config.yaml
encoder_arch: "mobilenet_v2"
dataset: "regions of photos with short descriptions (Visual Genome)"
crop_scale_min: 1
vocab_size: 61
encoder_activation: "relu6"
fusion: "cross_attention"
decoder_activation: "gelu_tanh"
decoder_parallel_block: false
residual_init: "scaled_by_depth"
muon_scale: "original"
adamw_lr_other_params: 0.0014
ema_decay: 0.99
steps: 6900
Rows from block 5 of the text decoder of a small image captioner, named by matrix and row number. Rows with one number belong to one neuron. Each number is 200 + 30 x the weight over its row's rms, rounded and kept within 0 to 999. All counts start at 0. After the name is the row's rms in percent of the matrix's.
Before each neuron's rows are labels from the 100 texts, of 14848, where the neuron reaches its highest value: "fires on" is the input token at the peak. Only what is clearly more common there than usual is listed. The data: regions of photos with short descriptions (Visual Genome).
# fc1: MLP up (decoder.blocks.5.mlp.fc1.weight, 512x256), inputs 86-171
# fc2: MLP down (decoder.blocks.5.mlp.fc2.weight, 256x512, transposed), outputs 86-171

fires on: "e"; "t"; "d"
fc1.488,104,156,234,222,241,188,240,210,235,143,188,235,193,201,151,196,217,219,162,232,212,243,257,209,193,165,163,236,176,189,191,157,208,202,242,136,192,224,240,202,202,186,234,175,189,234,209,235,224,203,201,177,195,174,225,196,212,229,226,186,202,193,197,155,221,195,168,197,131,199,210,218,190,173,192,160,226,189,184,234,228,169,188,202,195,231,137
fc2.488,108,205,169,224,175,210,210,217,230,216,197,190,145,225,251,224,199,148,229,194,211,169,233,234,246,208,201,227,228,232,212,215,209,202,203,173,173,176,155,220,188,218,210,199,245,212,210,180,189,228,174,252,184,165,240,207,199,175,194,185,192,152,266,172,172,188,125,220,163,198,250,158,191,212,202,172,210,236,280,185,239,190,188,209,201,154,248

fires on: "n"; "r"
fc1.254,096,214,217,235,170,206,149,209,139,219,209,245,285,168,201,167,152,192,227,271,174,213,215,219,163,154,172,213,237,198,199,185,211,225,224,198,202,186,231,186,185,174,215,262,192,239,168,183,196,203,198,246,166,174,174,228,208,233,189,219,217,199,224,163,250,268,190,181,165,144,205,174,196,131,230,228,196,209,235,192,134,169,191,155,182,214,186
fc2.254,096,204,197,209,156,206,148,180,157,230,177,197,192,184,207,170,176,214,226,186,211,182,215,217,202,240,213,201,134,255,181,219,213,171,250,202,218,246,190,176,196,205,136,219,236,194,236,163,175,169,184,204,176,195,217,170,224,197,282,211,260,251,163,207,193,183,218,183,208,225,264,220,155,183,198,144,198,198,164,177,198,190,229,148,240,238,201

fires on: "n"; "r"
fc1.21,097,232,205,177,254,215,228,192,200,219,200,205,229,174,196,240,208,221,261,196,183,164,174,225,171,244,247,165,169,167,167,156,230,204,152,215,146,163,226,200,227,199,226,182,207,242,256,189,213,139,182,210,209,190,180,191,251,202,230,175,164,213,192,137,219,129,233,167,256,204,192,213,203,159,226,257,215,183,199,183,161,163,202,174,237,191,173
fc2.21,107,189,222,227,187,151,163,156,189,171,223,177,234,139,248,170,239,190,177,198,197,187,227,200,169,197,204,237,185,219,262,260,230,233,245,207,199,246,190,167,154,234,155,179,226,205,224,233,151,184,210,175,208,195,193,234,225,180,146,194,165,242,188,177,164,244,246,204,186,225,147,127,206,191,186,217,213,249,177,218,181,211,166,166,227,149,174

fires on: "s"; "e"
fc1.299,100,194,214,180,260,181,276,173,189,212,173,222,181,199,209,198,231,194,220,202,234,160,139,185,194,240,187,197,146,211,194,153,210,208,227,239,207,174,220,207,259,224,174,197,154,175,187,177,137,171,194,144,148,219,179,220,189,266,203,180,218,223,159,174,200,178,177,242,209,238,229,196,203,230,149,167,178,170,256,200,178,203,196,205,229,206,152
fc2.299,097,191,216,198,168,188,175,209,175,239,219,220,204,166,203,221,181,184,228,233,192,188,152,195,264,186,213,224,227,178,242,223,139,158,253,244,186,184,176,198,207,215,195,183,185,152,207,257,221,266,202,150,215,219,255,211,172,207,211,222,189,206,177,153,191,220,196,159,196,187,245,213,215,242,203,201,188,204,136,222,220,167,192,192,209,187,271

fires on: "n"; "a"
fc1.47,108,159,194,169,176,187,220,166,237,249,192,179,219,178,201,211,223,243,227,190,197,203,257,166,250,206,218,202,180,191,228,194,234,183,190,185,239,171,156,202,200,214,170,221,227,213,279,181,177,229,196,149,138,159,245,218,146,182,145,164,216,258,230,221,235,153,274,195,146,175,186,172,185,173,144,192,177,168,213,207,251,178,147,240,238,201,233
fc2.47,105,193,139,208,211,229,223,162,204,249,193,198,193,163,246,241,176,186,233,163,196,242,202,212,180,157,193,178,171,189,213,186,223,196,196,178,189,201,175,192,180,155,135,185,167,185,175,197,221,159,164,227,175,144,239,230,236,218,195,132,210,223,161,209,207,224,192,179,181,208,155,171,204,219,236,237,143,183,226,260,252,160,153,130,255,217,249

fires on: "s"; "t"; "w"
fc1.221,107,229,205,211,125,198,202,190,229,178,209,278,126,209,210,198,226,238,211,221,248,168,207,222,184,217,229,182,185,253,145,213,204,105,218,183,206,193,200,228,182,221,219,179,240,210,167,187,177,206,207,233,188,258,186,222,194,186,212,173,172,237,204,122,177,242,186,221,201,213,214,172,238,169,200,206,207,200,190,187,167,147,191,186,251,232,182
fc2.221,105,263,213,224,210,194,220,242,238,196,254,211,255,189,206,174,233,163,116,261,204,263,208,227,188,214,207,221,204,207,169,196,131,208,149,154,238,224,244,176,231,150,191,215,155,245,171,198,176,189,130,204,148,233,274,175,192,149,193,199,181,253,253,232,228,213,206,188,213,200,162,186,202,190,212,199,169,229,169,237,206,195,205,156,221,161,195

fires on: " "; "h"
fc1.337,096,182,244,136,178,169,137,223,173,140,239,190,175,217,217,163,215,150,237,223,231,254,171,210,160,137,224,166,210,195,199,190,204,184,169,180,213,236,204,218,208,173,182,226,215,216,201,239,225,214,139,185,217,137,169,178,188,186,206,253,205,173,243,238,184,227,186,192,171,172,200,171,245,221,233,154,219,180,193,195,278,237,204,206,235,190,168
fc2.337,103,180,211,189,208,146,176,171,178,265,205,181,208,239,176,209,232,205,232,210,192,188,200,223,218,223,222,188,161,264,139,235,189,193,212,117,215,177,248,228,158,183,146,197,232,202,193,207,188,190,143,174,206,176,162,176,222,193,222,174,169,177,208,253,188,171,155,207,183,263,230,149,215,196,204,162,186,171,181,220,292,180,211,218,220,166,203

fires on: " "
fc1.403,094,155,191,175,241,226,199,156,154,204,211,234,213,257,217,235,231,201,157,210,193,211,175,192,137,166,163,204,154,236,151,193,250,235,207,191,193,187,180,219,194,205,159,181,190,206,190,201,179,203,197,208,196,215,187,182,217,179,147,206,260,161,271,187,171,207,232,232,244,174,203,163,171,246,189,211,174,195,295,214,172,193,203,225,161,207,154
fc2.403,110,183,220,155,223,197,219,147,203,181,207,226,195,274,230,200,189,215,191,177,163,240,175,202,59,196,209,198,204,158,165,236,118,197,226,274,156,208,206,187,206,177,126,182,214,215,217,229,181,208,239,208,189,214,246,179,197,199,217,237,189,201,196,230,192,173,206,202,216,212,182,214,163,203,225,177,134,176,247,223,224,217,209,195,200,202,226

fires on: "m"
fc1.302,102,188,166,155,230,178,175,143,255,214,196,231,216,236,189,172,233,192,194,235,219,198,213,226,249,215,178,238,135,172,233,225,226,236,138,195,203,199,233,201,174,134,197,251,169,241,189,202,197,187,199,193,187,228,164,205,256,147,209,216,215,224,194,230,203,191,264,178,171,212,202,141,195,230,203,201,230,199,149,133,227,203,151,191,147,206,168
fc2.302,111,226,148,191,188,198,201,229,232,168,182,229,190,219,177,189,196,228,215,209,237,205,228,182,231,188,148,207,251,182,190,148,220,174,159,237,138,171,188,225,179,194,226,208,160,210,220,123,214,209,172,138,159,186,237,217,168,202,214,153,275,202,202,236,203,200,178,181,208,216,283,196,214,195,232,140,184,229,201,202,275,214,235,181,188,182,230

fires on: "e"; "h"; "t"
fc1.44,106,177,222,159,154,215,169,137,233,219,224,151,234,173,201,202,227,207,232,223,177,173,167,252,159,225,188,155,236,185,241,225,189,198,181,226,212,162,219,178,174,245,198,206,170,196,176,203,190,194,197,204,187,221,177,152,231,162,224,215,163,207,145,211,222,189,233,163,226,239,226,207,151,233,205,160,225,234,159,200,155,256,184,261,178,172,193
fc2.44,101,143,193,211,170,190,169,240,160,231,157,145,217,178,179,221,209,231,204,164,208,184,219,180,212,186,220,253,126,218,228,189,131,206,232,186,176,179,177,212,241,210,220,215,214,179,214,171,186,262,136,247,167,215,198,195,223,222,211,215,214,164,214,235,210,252,216,219,201,189,206,174,145,197,215,146,205,206,187,226,187,206,212,150,230,188,177

fires on: " "
fc1.205,094,213,220,201,206,213,182,183,171,143,225,177,233,163,144,185,179,212,176,208,209,178,227,128,174,161,201,212,201,233,162,220,189,225,263,230,243,177,216,207,164,249,220,177,201,222,167,219,268,160,244,182,191,202,194,222,221,229,221,206,235,263,229,184,182,156,235,206,243,181,186,152,168,201,188,220,208,84,205,188,185,167,197,161,196,225,189
fc2.205,090,222,226,154,225,179,153,160,192,168,178,191,190,197,162,143,167,233,217,168,221,231,145,222,191,208,181,196,196,172,237,203,209,204,195,170,159,205,209,169,209,201,144,240,191,227,224,212,129,163,217,198,220,182,199,213,146,227,216,221,200,200,207,207,199,179,149,196,240,170,214,230,179,193,175,216,209,208,196,157,193,273,227,199,203,174,220

fires on: "m"
fc1.267,114,173,165,183,203,180,183,178,189,148,225,169,191,161,235,230,171,222,181,180,215,252,293,210,202,231,181,173,149,220,208,198,139,218,219,282,166,192,192,209,239,240,266,145,199,180,187,138,180,193,211,184,204,252,209,155,193,173,262,191,174,183,219,207,150,233,205,213,152,227,236,196,219,181,192,227,230,194,236,220,193,152,168,179,245,228,185
fc2.267,111,225,210,265,152,175,235,255,175,238,219,216,171,262,181,193,174,200,221,240,236,167,172,208,223,189,200,252,209,214,220,192,168,214,193,158,230,196,264,202,206,176,186,235,223,212,189,223,184,175,240,253,192,181,202,218,202,140,194,210,170,220,190,165,196,218,196,211,176,237,169,186,186,188,173,160,252,214,180,176,170,182,234,219,166,219,201

fires on: "e"
fc1.10,086,139,176,186,187,235,208,173,192,188,186,225,197,188,200,213,211,212,263,186,219,158,150,152,215,220,185,240,155,160,179,247,209,189,215,206,144,184,227,207,221,250,192,221,248,173,165,222,165,211,185,212,189,195,224,200,206,192,255,195,193,203,211,183,276,119,231,192,196,172,160,233,158,211,161,168,211,214,201,231,192,164,176,203,191,194,164
fc2.10,087,203,145,195,227,230,175,225,141,216,257,215,199,165,181,170,179,179,225,225,189,174,206,159,186,221,267,232,225,216,201,208,201,190,223,225,182,182,229,145,215,195,178,200,222,216,209,140,214,197,217,237,221,196,222,196,188,220,217,203,166,212,162,216,167,168,221,203,203,171,242,251,129,223,219,205,218,237,122,245,173,182,175,239,176,172,243

fires on: "s"
fc1.168,099,247,196,201,170,186,231,203,228,249,209,156,207,213,187,225,149,149,120,190,165,193,192,206,211,215,197,219,205,171,255,157,132,168,247,195,194,151,286,151,192,178,238,164,238,184,230,204,234,244,194,230,220,211,240,185,180,187,231,202,182,237,193,185,210,178,206,198,187,149,164,252,218,246,243,177,190,227,171,207,175,228,241,205,214,209,185
fc2.168,098,207,207,192,214,188,200,151,220,227,173,138,195,208,215,229,242,198,194,211,211,205,177,181,197,225,189,153,177,214,151,158,220,234,135,193,209,196,216,240,189,209,248,219,188,203,213,216,211,160,215,209,186,299,227,233,205,198,211,231,180,184,147,288,190,139,216,199,241,171,187,170,187,186,216,206,166,163,187,207,217,191,182,157,173,212,222

fires on: " "; "o"
fc1.102,104,221,199,163,193,256,273,201,206,247,178,173,223,184,237,156,198,213,182,191,201,174,197,255,136,197,211,139,199,168,232,206,258,240,230,197,214,199,127,231,221,188,178,216,193,206,159,236,185,185,152,200,223,238,178,203,199,230,238,226,199,221,222,229,154,164,164,211,241,198,183,177,176,172,212,185,161,218,211,168,222,216,187,228,265,189,208
fc2.102,102,266,157,159,175,182,205,217,209,165,222,187,218,245,193,149,205,241,159,236,187,192,204,191,148,222,218,229,196,180,235,217,239,214,188,204,210,165,202,183,228,191,184,228,199,202,116,208,169,221,126,181,221,175,161,198,221,168,182,161,207,230,205,228,210,215,215,149,204,166,222,186,177,220,193,206,204,214,238,175,253,263,224,172,169,217,238

fires on: "n"; " "
fc1.83,086,241,161,198,228,222,172,206,181,175,192,229,193,198,157,242,260,206,214,171,200,187,189,231,214,199,232,116,190,165,149,209,191,191,239,202,271,192,200,186,205,249,148,211,231,170,211,189,145,176,157,229,187,210,194,234,243,165,238,136,205,239,245,206,194,234,216,255,211,193,122,206,210,223,183,206,188,151,223,227,212,184,184,175,219,227,241
fc2.83,087,195,175,210,177,200,260,176,165,220,209,210,217,220,188,211,171,172,198,193,230,228,192,159,166,185,197,162,193,139,210,182,277,192,136,204,178,215,279,197,249,170,206,201,245,220,198,206,187,247,175,175,228,216,130,204,194,155,159,205,159,182,245,190,216,185,177,202,192,187,171,185,186,161,200,196,263,217,190,217,223,225,185,165,190,199,185

fires on: "n"; "u"
fc1.401,093,161,220,222,170,242,230,200,234,195,167,232,204,220,221,213,215,188,258,181,234,176,153,195,209,195,196,158,180,276,202,180,185,182,211,155,248,128,267,240,166,189,137,147,163,234,171,234,202,203,212,154,146,188,200,171,218,244,244,213,245,238,244,215,170,203,144,178,194,137,122,230,245,218,197,229,233,233,207,144,206,178,204,175,229,144,236
fc2.401,100,181,228,215,169,229,225,251,174,203,212,222,158,218,177,192,238,237,200,267,140,194,190,160,212,188,167,247,235,262,241,217,170,161,199,181,195,223,188,176,205,189,184,163,199,200,214,242,197,163,249,232,196,256,188,138,237,128,163,176,199,197,205,209,202,205,233,158,232,217,157,162,231,214,202,232,208,191,228,212,216,160,203,244,167,199,140

fires on: "m"; "c"
fc1.501,089,233,164,205,182,215,186,208,197,190,204,241,166,190,166,121,153,259,123,189,237,211,215,169,232,162,207,158,187,189,206,203,141,229,224,201,206,266,236,218,218,193,229,218,177,127,162,195,211,179,219,233,189,209,226,167,197,198,210,244,256,222,183,213,184,190,202,184,167,158,198,260,260,234,171,206,158,243,209,189,174,198,191,233,201,160,220
fc2.501,089,189,184,203,176,152,230,182,178,198,219,206,222,206,200,185,206,248,188,187,204,171,271,209,208,190,187,217,141,181,181,209,215,238,193,235,216,96,196,225,219,219,211,240,127,156,209,232,285,228,198,258,134,212,249,205,171,184,213,222,202,170,171,184,188,221,224,190,239,138,234,230,158,224,219,196,209,219,203,136,260,200,237,162,175,236,193

fires on: " "
fc1.108,099,191,211,180,195,266,181,208,158,208,212,221,201,262,167,231,188,191,220,215,229,203,169,198,192,225,177,223,140,170,174,187,193,231,148,128,210,168,212,265,203,207,196,212,184,212,252,216,215,181,163,259,165,180,228,214,159,183,209,170,217,175,203,216,180,188,203,250,251,171,214,154,180,195,185,178,200,215,230,191,183,227,232,214,215,274,201
fc2.108,095,217,182,243,189,203,234,168,257,247,212,264,253,163,227,216,221,241,196,240,208,167,213,215,224,252,212,188,178,172,193,215,238,241,199,236,208,209,213,224,252,174,253,228,183,203,205,203,182,198,180,202,154,229,250,167,173,150,172,219,245,194,202,196,215,200,227,228,236,175,214,205,207,251,177,199,176,207,174,210,252,214,190,190,207,204,247

fires on: "e"; "o"
fc1.51,102,194,173,250,186,252,224,176,167,202,243,217,164,157,167,199,188,93,208,228,213,218,226,183,166,174,162,169,226,175,213,181,212,205,242,206,163,232,239,194,186,132,232,193,201,214,197,193,185,198,228,213,218,267,148,238,196,208,200,205,190,186,226,175,200,213,234,233,155,186,206,210,185,209,180,222,173,218,212,202,144,159,165,239,185,201,171
fc2.51,102,205,200,232,189,163,189,166,287,233,207,235,245,249,191,262,193,231,188,176,185,155,187,191,209,210,161,210,187,207,217,244,228,213,236,129,151,171,215,209,168,146,207,215,237,229,206,209,267,215,176,193,131,152,225,235,193,207,227,231,166,250,172,170,125,267,212,198,209,192,197,215,150,190,194,144,215,223,166,111,170,193,208,215,199,208,193

fires on: "w"; "r"; "i"
fc1.321,088,213,156,266,233,195,251,214,195,212,169,215,175,166,212,236,236,180,235,223,198,193,194,181,202,242,245,224,203,199,223,187,228,159,227,161,177,218,164,169,249,180,187,166,232,197,176,211,190,192,260,221,210,183,187,200,224,126,198,203,235,182,144,209,190,207,192,208,215,177,211,191,209,174,204,141,215,222,163,203,166,197,181,234,217,248,202
fc2.321,094,177,176,208,219,199,174,163,188,173,232,187,202,198,211,220,222,248,203,243,242,178,120,204,190,258,193,198,212,181,202,198,220,166,166,220,152,151,213,238,223,181,142,197,215,177,241,217,239,184,134,228,207,153,273,161,173,174,208,205,232,151,201,206,197,221,188,212,201,209,235,195,222,186,190,182,199,160,187,169,173,220,178,186,254,195,158

fires on: "e"; "d"; "n"; "s"
fc1.169,098,184,196,235,195,185,155,204,197,223,227,232,217,179,221,267,179,139,171,207,183,218,213,181,238,180,217,209,173,198,208,189,197,193,191,240,156,219,207,200,220,202,181,184,190,168,173,202,178,188,215,211,228,201,225,220,183,165,174,131,172,172,181,228,232,205,193,210,203,272,213,172,242,155,191,205,170,186,237,182,171,164,191,203,204,163,196
fc2.169,103,182,240,171,226,253,205,220,241,216,178,214,153,260,174,218,282,189,234,169,212,183,166,158,206,215,245,235,178,200,215,166,225,207,167,239,201,255,275,193,213,217,224,204,183,129,176,187,203,202,226,202,207,204,220,155,211,214,218,210,191,231,177,233,216,218,209,182,223,253,158,172,248,185,189,246,205,209,165,225,244,209,200,183,268,144,200

fires on: "w"; "o"; "a"; "r"
fc1.489,098,176,198,257,246,194,160,178,207,169,235,209,187,193,214,203,151,227,206,219,190,210,213,242,206,230,150,125,219,245,150,168,192,205,220,209,220,185,173,149,237,244,197,178,199,217,231,241,218,234,210,213,159,177,139,194,192,184,222,205,198,229,181,174,245,194,259,186,190,209,162,199,235,223,172,170,230,201,189,218,179,203,242,193,178,234,165
fc2.489,100,170,205,199,222,186,236,164,175,193,223,205,248,203,277,229,185,227,162,220,242,228,174,232,191,213,205,134,238,246,205,209,165,206,204,151,214,204,233,172,202,190,164,135,178,225,197,214,204,225,163,144,154,197,198,166,150,152,155,141,196,223,184,166,204,223,164,211,245,115,204,204,247,166,205,202,216,257,190,206,162,242,210,209,202,184,205

fires on: "w"; "n"
fc1.142,105,209,201,226,213,185,172,192,200,205,131,198,169,186,220,215,196,185,209,234,219,229,249,140,229,182,208,139,232,174,248,191,214,200,163,179,210,209,249,203,194,189,214,230,187,242,184,215,234,200,203,203,212,156,171,185,267,224,241,207,208,207,177,210,218,228,199,255,231,205,207,240,150,256,163,210,175,210,202,143,185,184,196,219,182,220,214
fc2.142,098,232,169,202,222,192,140,180,221,217,193,216,173,191,218,201,119,200,214,209,204,217,196,213,242,239,235,148,234,218,241,184,243,149,146,223,199,164,236,211,194,252,204,205,158,232,201,183,172,207,241,226,171,135,161,140,138,191,188,220,265,249,222,259,192,234,205,193,196,216,211,151,207,252,152,178,206,163,227,175,192,180,197,206,155,189,212

fires on: "m"; "e"; "p"; "w"
fc1.237,098,134,136,211,197,214,251,193,216,200,224,202,193,238,197,185,216,172,207,179,159,173,226,191,223,208,194,189,217,220,154,215,133,235,232,208,212,190,221,221,237,261,253,192,177,195,250,213,221,194,186,182,233,198,222,234,183,202,196,195,221,184,172,190,213,250,179,206,236,177,175,199,164,223,241,193,164,182,272,221,270,219,250,202,225,197,174
fc2.237,093,224,208,251,216,164,219,176,219,222,159,199,230,230,177,155,204,212,261,242,223,194,225,162,178,180,177,217,183,244,219,198,201,185,202,218,130,221,195,204,182,231,191,159,193,155,194,217,200,195,192,186,185,162,182,296,226,219,184,234,211,244,218,207,249,255,171,186,229,212,179,165,227,182,204,239,159,180,201,195,238,206,246,223,199,216,217

fires on: "m"
fc1.292,099,204,216,171,188,168,233,176,202,167,192,197,190,188,235,234,203,173,167,159,203,232,151,220,240,200,190,196,204,192,209,131,167,210,205,224,215,179,164,257,170,173,210,238,183,224,188,197,255,195,200,247,244,204,193,233,192,260,179,168,219,222,169,204,191,170,179,202,251,197,189,185,219,222,294,162,159,218,188,206,186,249,197,244,209,193,214
fc2.292,099,204,211,176,166,134,166,203,202,238,186,213,168,164,168,254,251,118,234,194,181,210,244,217,162,227,197,192,277,246,160,194,222,193,226,219,175,199,243,232,253,261,227,163,179,179,161,207,204,191,179,162,178,228,199,193,178,215,177,177,209,216,229,187,243,158,208,190,182,204,210,241,196,221,242,249,200,164,212,165,153,223,206,215,171,189,240

fires on: "n"; "e"; "h"
fc1.478,099,200,174,103,221,245,248,216,230,192,206,235,209,168,185,249,179,210,175,244,215,195,234,148,245,171,200,225,179,187,192,173,210,185,199,137,190,148,171,221,200,162,170,235,226,227,178,209,201,181,180,234,198,189,192,189,223,181,203,240,192,207,214,176,197,245,202,203,200,182,111,208,213,224,183,214,195,238,173,243,204,210,203,177,241,242,218
fc2.478,098,196,181,224,131,210,178,212,191,177,172,173,196,228,193,151,203,215,188,198,159,236,182,167,148,199,192,182,196,166,210,259,173,149,185,141,192,154,182,203,217,169,233,233,218,169,210,226,201,215,216,194,181,200,222,207,285,228,198,248,206,207,250,234,243,173,218,227,107,189,187,230,155,250,194,199,207,227,233,191,218,171,229,177,198,212,209

fires on: " "
fc1.206,095,156,223,234,225,165,224,164,227,152,208,176,167,155,157,191,212,188,212,191,189,217,196,196,207,186,208,203,152,195,262,224,197,254,215,216,115,161,174,189,238,203,172,212,130,263,228,171,231,189,246,187,183,170,237,162,205,187,251,177,215,202,197,209,206,226,188,186,166,156,206,211,163,160,234,263,213,182,238,210,181,153,208,211,282,198,219
fc2.206,106,206,161,144,242,205,170,215,240,186,222,188,183,175,212,163,219,145,204,201,209,234,216,155,135,132,160,194,221,174,222,221,211,207,197,238,207,226,211,210,177,199,169,236,251,209,202,195,174,240,180,189,155,205,161,159,177,154,219,186,196,158,218,213,263,180,184,193,243,171,217,222,212,259,213,195,154,217,217,234,259,171,173,177,201,218,152

fires on: "e"; "o"
fc1.346,092,172,230,176,241,193,177,212,169,147,254,223,198,243,212,164,187,162,205,181,241,222,245,200,195,211,151,186,226,134,239,278,249,230,221,208,226,206,161,199,240,229,202,179,198,166,175,263,191,199,196,252,134,192,187,211,199,181,222,196,230,267,177,192,178,226,171,191,204,177,206,159,213,222,210,162,182,213,174,267,165,173,208,174,175,202,172
fc2.346,098,166,171,211,172,141,235,204,176,209,244,195,171,153,230,224,229,210,173,178,267,218,228,164,222,215,217,203,215,201,156,199,182,214,170,207,200,165,232,176,191,200,190,211,228,244,187,253,157,196,268,202,223,222,208,194,209,172,206,200,195,202,146,243,200,233,218,142,236,155,184,216,225,167,112,161,208,215,213,222,218,151,197,204,223,212,220

fires on: "s"; "a"
fc1.85,094,191,226,196,206,151,193,255,255,254,164,175,228,155,197,204,183,227,223,179,194,166,205,188,232,191,201,170,222,168,156,203,193,153,243,248,169,197,235,221,237,195,251,231,227,175,263,213,180,209,211,149,150,212,216,184,173,188,185,185,187,205,210,190,175,163,211,250,220,209,217,210,183,222,202,209,196,210,183,141,167,192,198,150,236,119,249
fc2.85,094,181,144,183,189,223,165,193,185,191,171,194,174,154,172,227,240,211,235,248,143,185,228,249,165,171,203,205,238,174,255,199,233,173,151,225,201,203,204,227,233,193,212,198,176,209,172,199,170,241,168,202,230,250,180,221,184,197,188,195,183,274,247,201,192,261,223,213,197,212,242,215,216,179,160,173,148,181,232,153,212,199,163,174,228,183,229

fires on: "s"; "w"
fc1.434,099,234,168,221,216,254,238,192,191,188,201,237,196,198,171,169,240,167,193,179,256,209,187,227,215,243,237,181,258,199,151,250,212,206,152,197,190,219,204,230,239,223,160,224,242,175,237,214,143,223,224,217,172,181,167,249,174,174,236,281,230,220,222,207,183,205,232,192,243,181,180,251,275,189,238,227,178,214,182,177,189,199,212,208,243,224,151
fc2.434,091,195,190,167,209,215,203,226,201,189,113,235,200,207,164,122,177,202,205,198,182,141,200,214,251,157,209,211,217,212,209,222,246,223,199,181,189,204,226,201,150,173,226,177,227,186,193,194,207,200,170,194,207,184,260,153,223,183,256,195,179,189,188,178,210,243,237,146,229,197,274,214,256,194,221,260,187,182,167,242,204,204,165,198,217,220,199

fires on: "m"; "l"; "o"; "p"
fc1.128,115,192,189,229,198,107,201,193,196,130,220,227,130,199,226,240,208,206,230,197,228,182,235,255,172,193,201,198,199,143,266,207,195,192,175,209,230,177,197,216,228,224,207,169,126,193,200,172,233,164,215,211,247,227,159,183,167,159,231,222,216,208,184,209,192,192,255,191,225,212,193,163,259,135,196,219,201,253,184,150,245,177,193,209,242,211,214
fc2.128,107,222,193,274,191,200,181,207,245,162,213,215,177,158,178,208,211,244,198,215,197,184,176,144,207,163,204,136,214,205,188,256,164,186,163,156,206,209,217,212,200,174,201,215,155,169,220,198,216,140,173,161,201,239,202,223,193,183,206,237,214,163,211,213,269,181,180,171,227,193,253,275,176,189,213,161,215,160,179,198,160,277,247,205,278,236,174

fires on: "s"; "c"; "z"; "g"
fc1.100,110,158,192,210,270,219,211,182,218,211,127,215,195,162,199,151,143,218,158,191,215,219,154,270,230,183,228,214,210,126,258,165,214,213,169,225,180,151,182,181,197,202,170,215,196,169,179,164,191,177,237,177,210,199,224,185,143,174,159,214,216,185,173,242,169,231,200,217,188,228,230,218,185,211,183,195,182,205,205,192,229,216,179,195,207,233,183
fc2.100,102,201,217,174,171,161,206,178,164,181,177,186,223,203,235,218,222,214,184,244,183,238,140,205,278,177,211,205,189,189,208,183,214,179,213,168,159,187,178,198,237,183,175,201,165,198,232,236,194,186,247,247,217,203,188,141,246,230,178,165,169,215,140,154,228,197,166,201,178,206,186,168,217,147,155,195,189,199,170,173,149,209,191,206,248,198,239

fires on: "e"; "y"; "p"; "d"
fc1.151,107,217,154,206,207,143,214,214,191,230,176,213,189,198,191,251,159,203,182,225,211,224,204,201,185,139,208,230,194,180,237,157,216,168,216,227,216,226,152,182,223,216,247,173,168,232,225,166,169,139,197,190,166,144,174,228,204,175,213,230,259,186,177,213,197,218,177,181,205,157,247,156,207,244,170,241,144,191,236,251,237,219,223,206,174,210,202
fc2.151,101,143,178,184,199,225,186,178,194,190,215,227,234,243,196,194,222,226,176,183,219,185,220,161,176,244,226,190,156,194,167,226,204,167,156,226,188,187,273,199,242,204,238,230,207,229,198,183,224,198,208,183,164,213,206,213,219,200,214,186,179,232,151,224,171,231,216,199,253,213,141,171,214,213,194,231,177,225,237,202,187,162,188,225,164,157,198

fires on: " "; "a"
fc1.340,101,197,186,188,198,269,127,238,217,127,197,186,188,150,174,206,193,195,243,154,229,207,155,195,209,163,226,159,231,239,186,239,204,235,208,156,261,155,171,190,216,261,214,211,205,184,185,155,183,171,211,217,245,198,205,225,232,182,184,163,201,233,209,227,195,128,224,199,190,185,196,205,152,220,200,227,168,194,217,214,133,163,209,184,187,189,196
fc2.340,096,267,163,181,161,198,149,170,180,235,188,212,199,210,170,179,192,214,211,204,258,231,167,231,244,229,253,253,173,240,234,234,141,202,180,246,200,224,165,225,189,205,174,223,211,219,220,164,165,211,172,171,138,162,134,171,219,236,186,230,188,192,167,214,234,222,215,181,158,235,255,199,147,144,200,208,189,222,173,198,210,189,150,203,170,225,248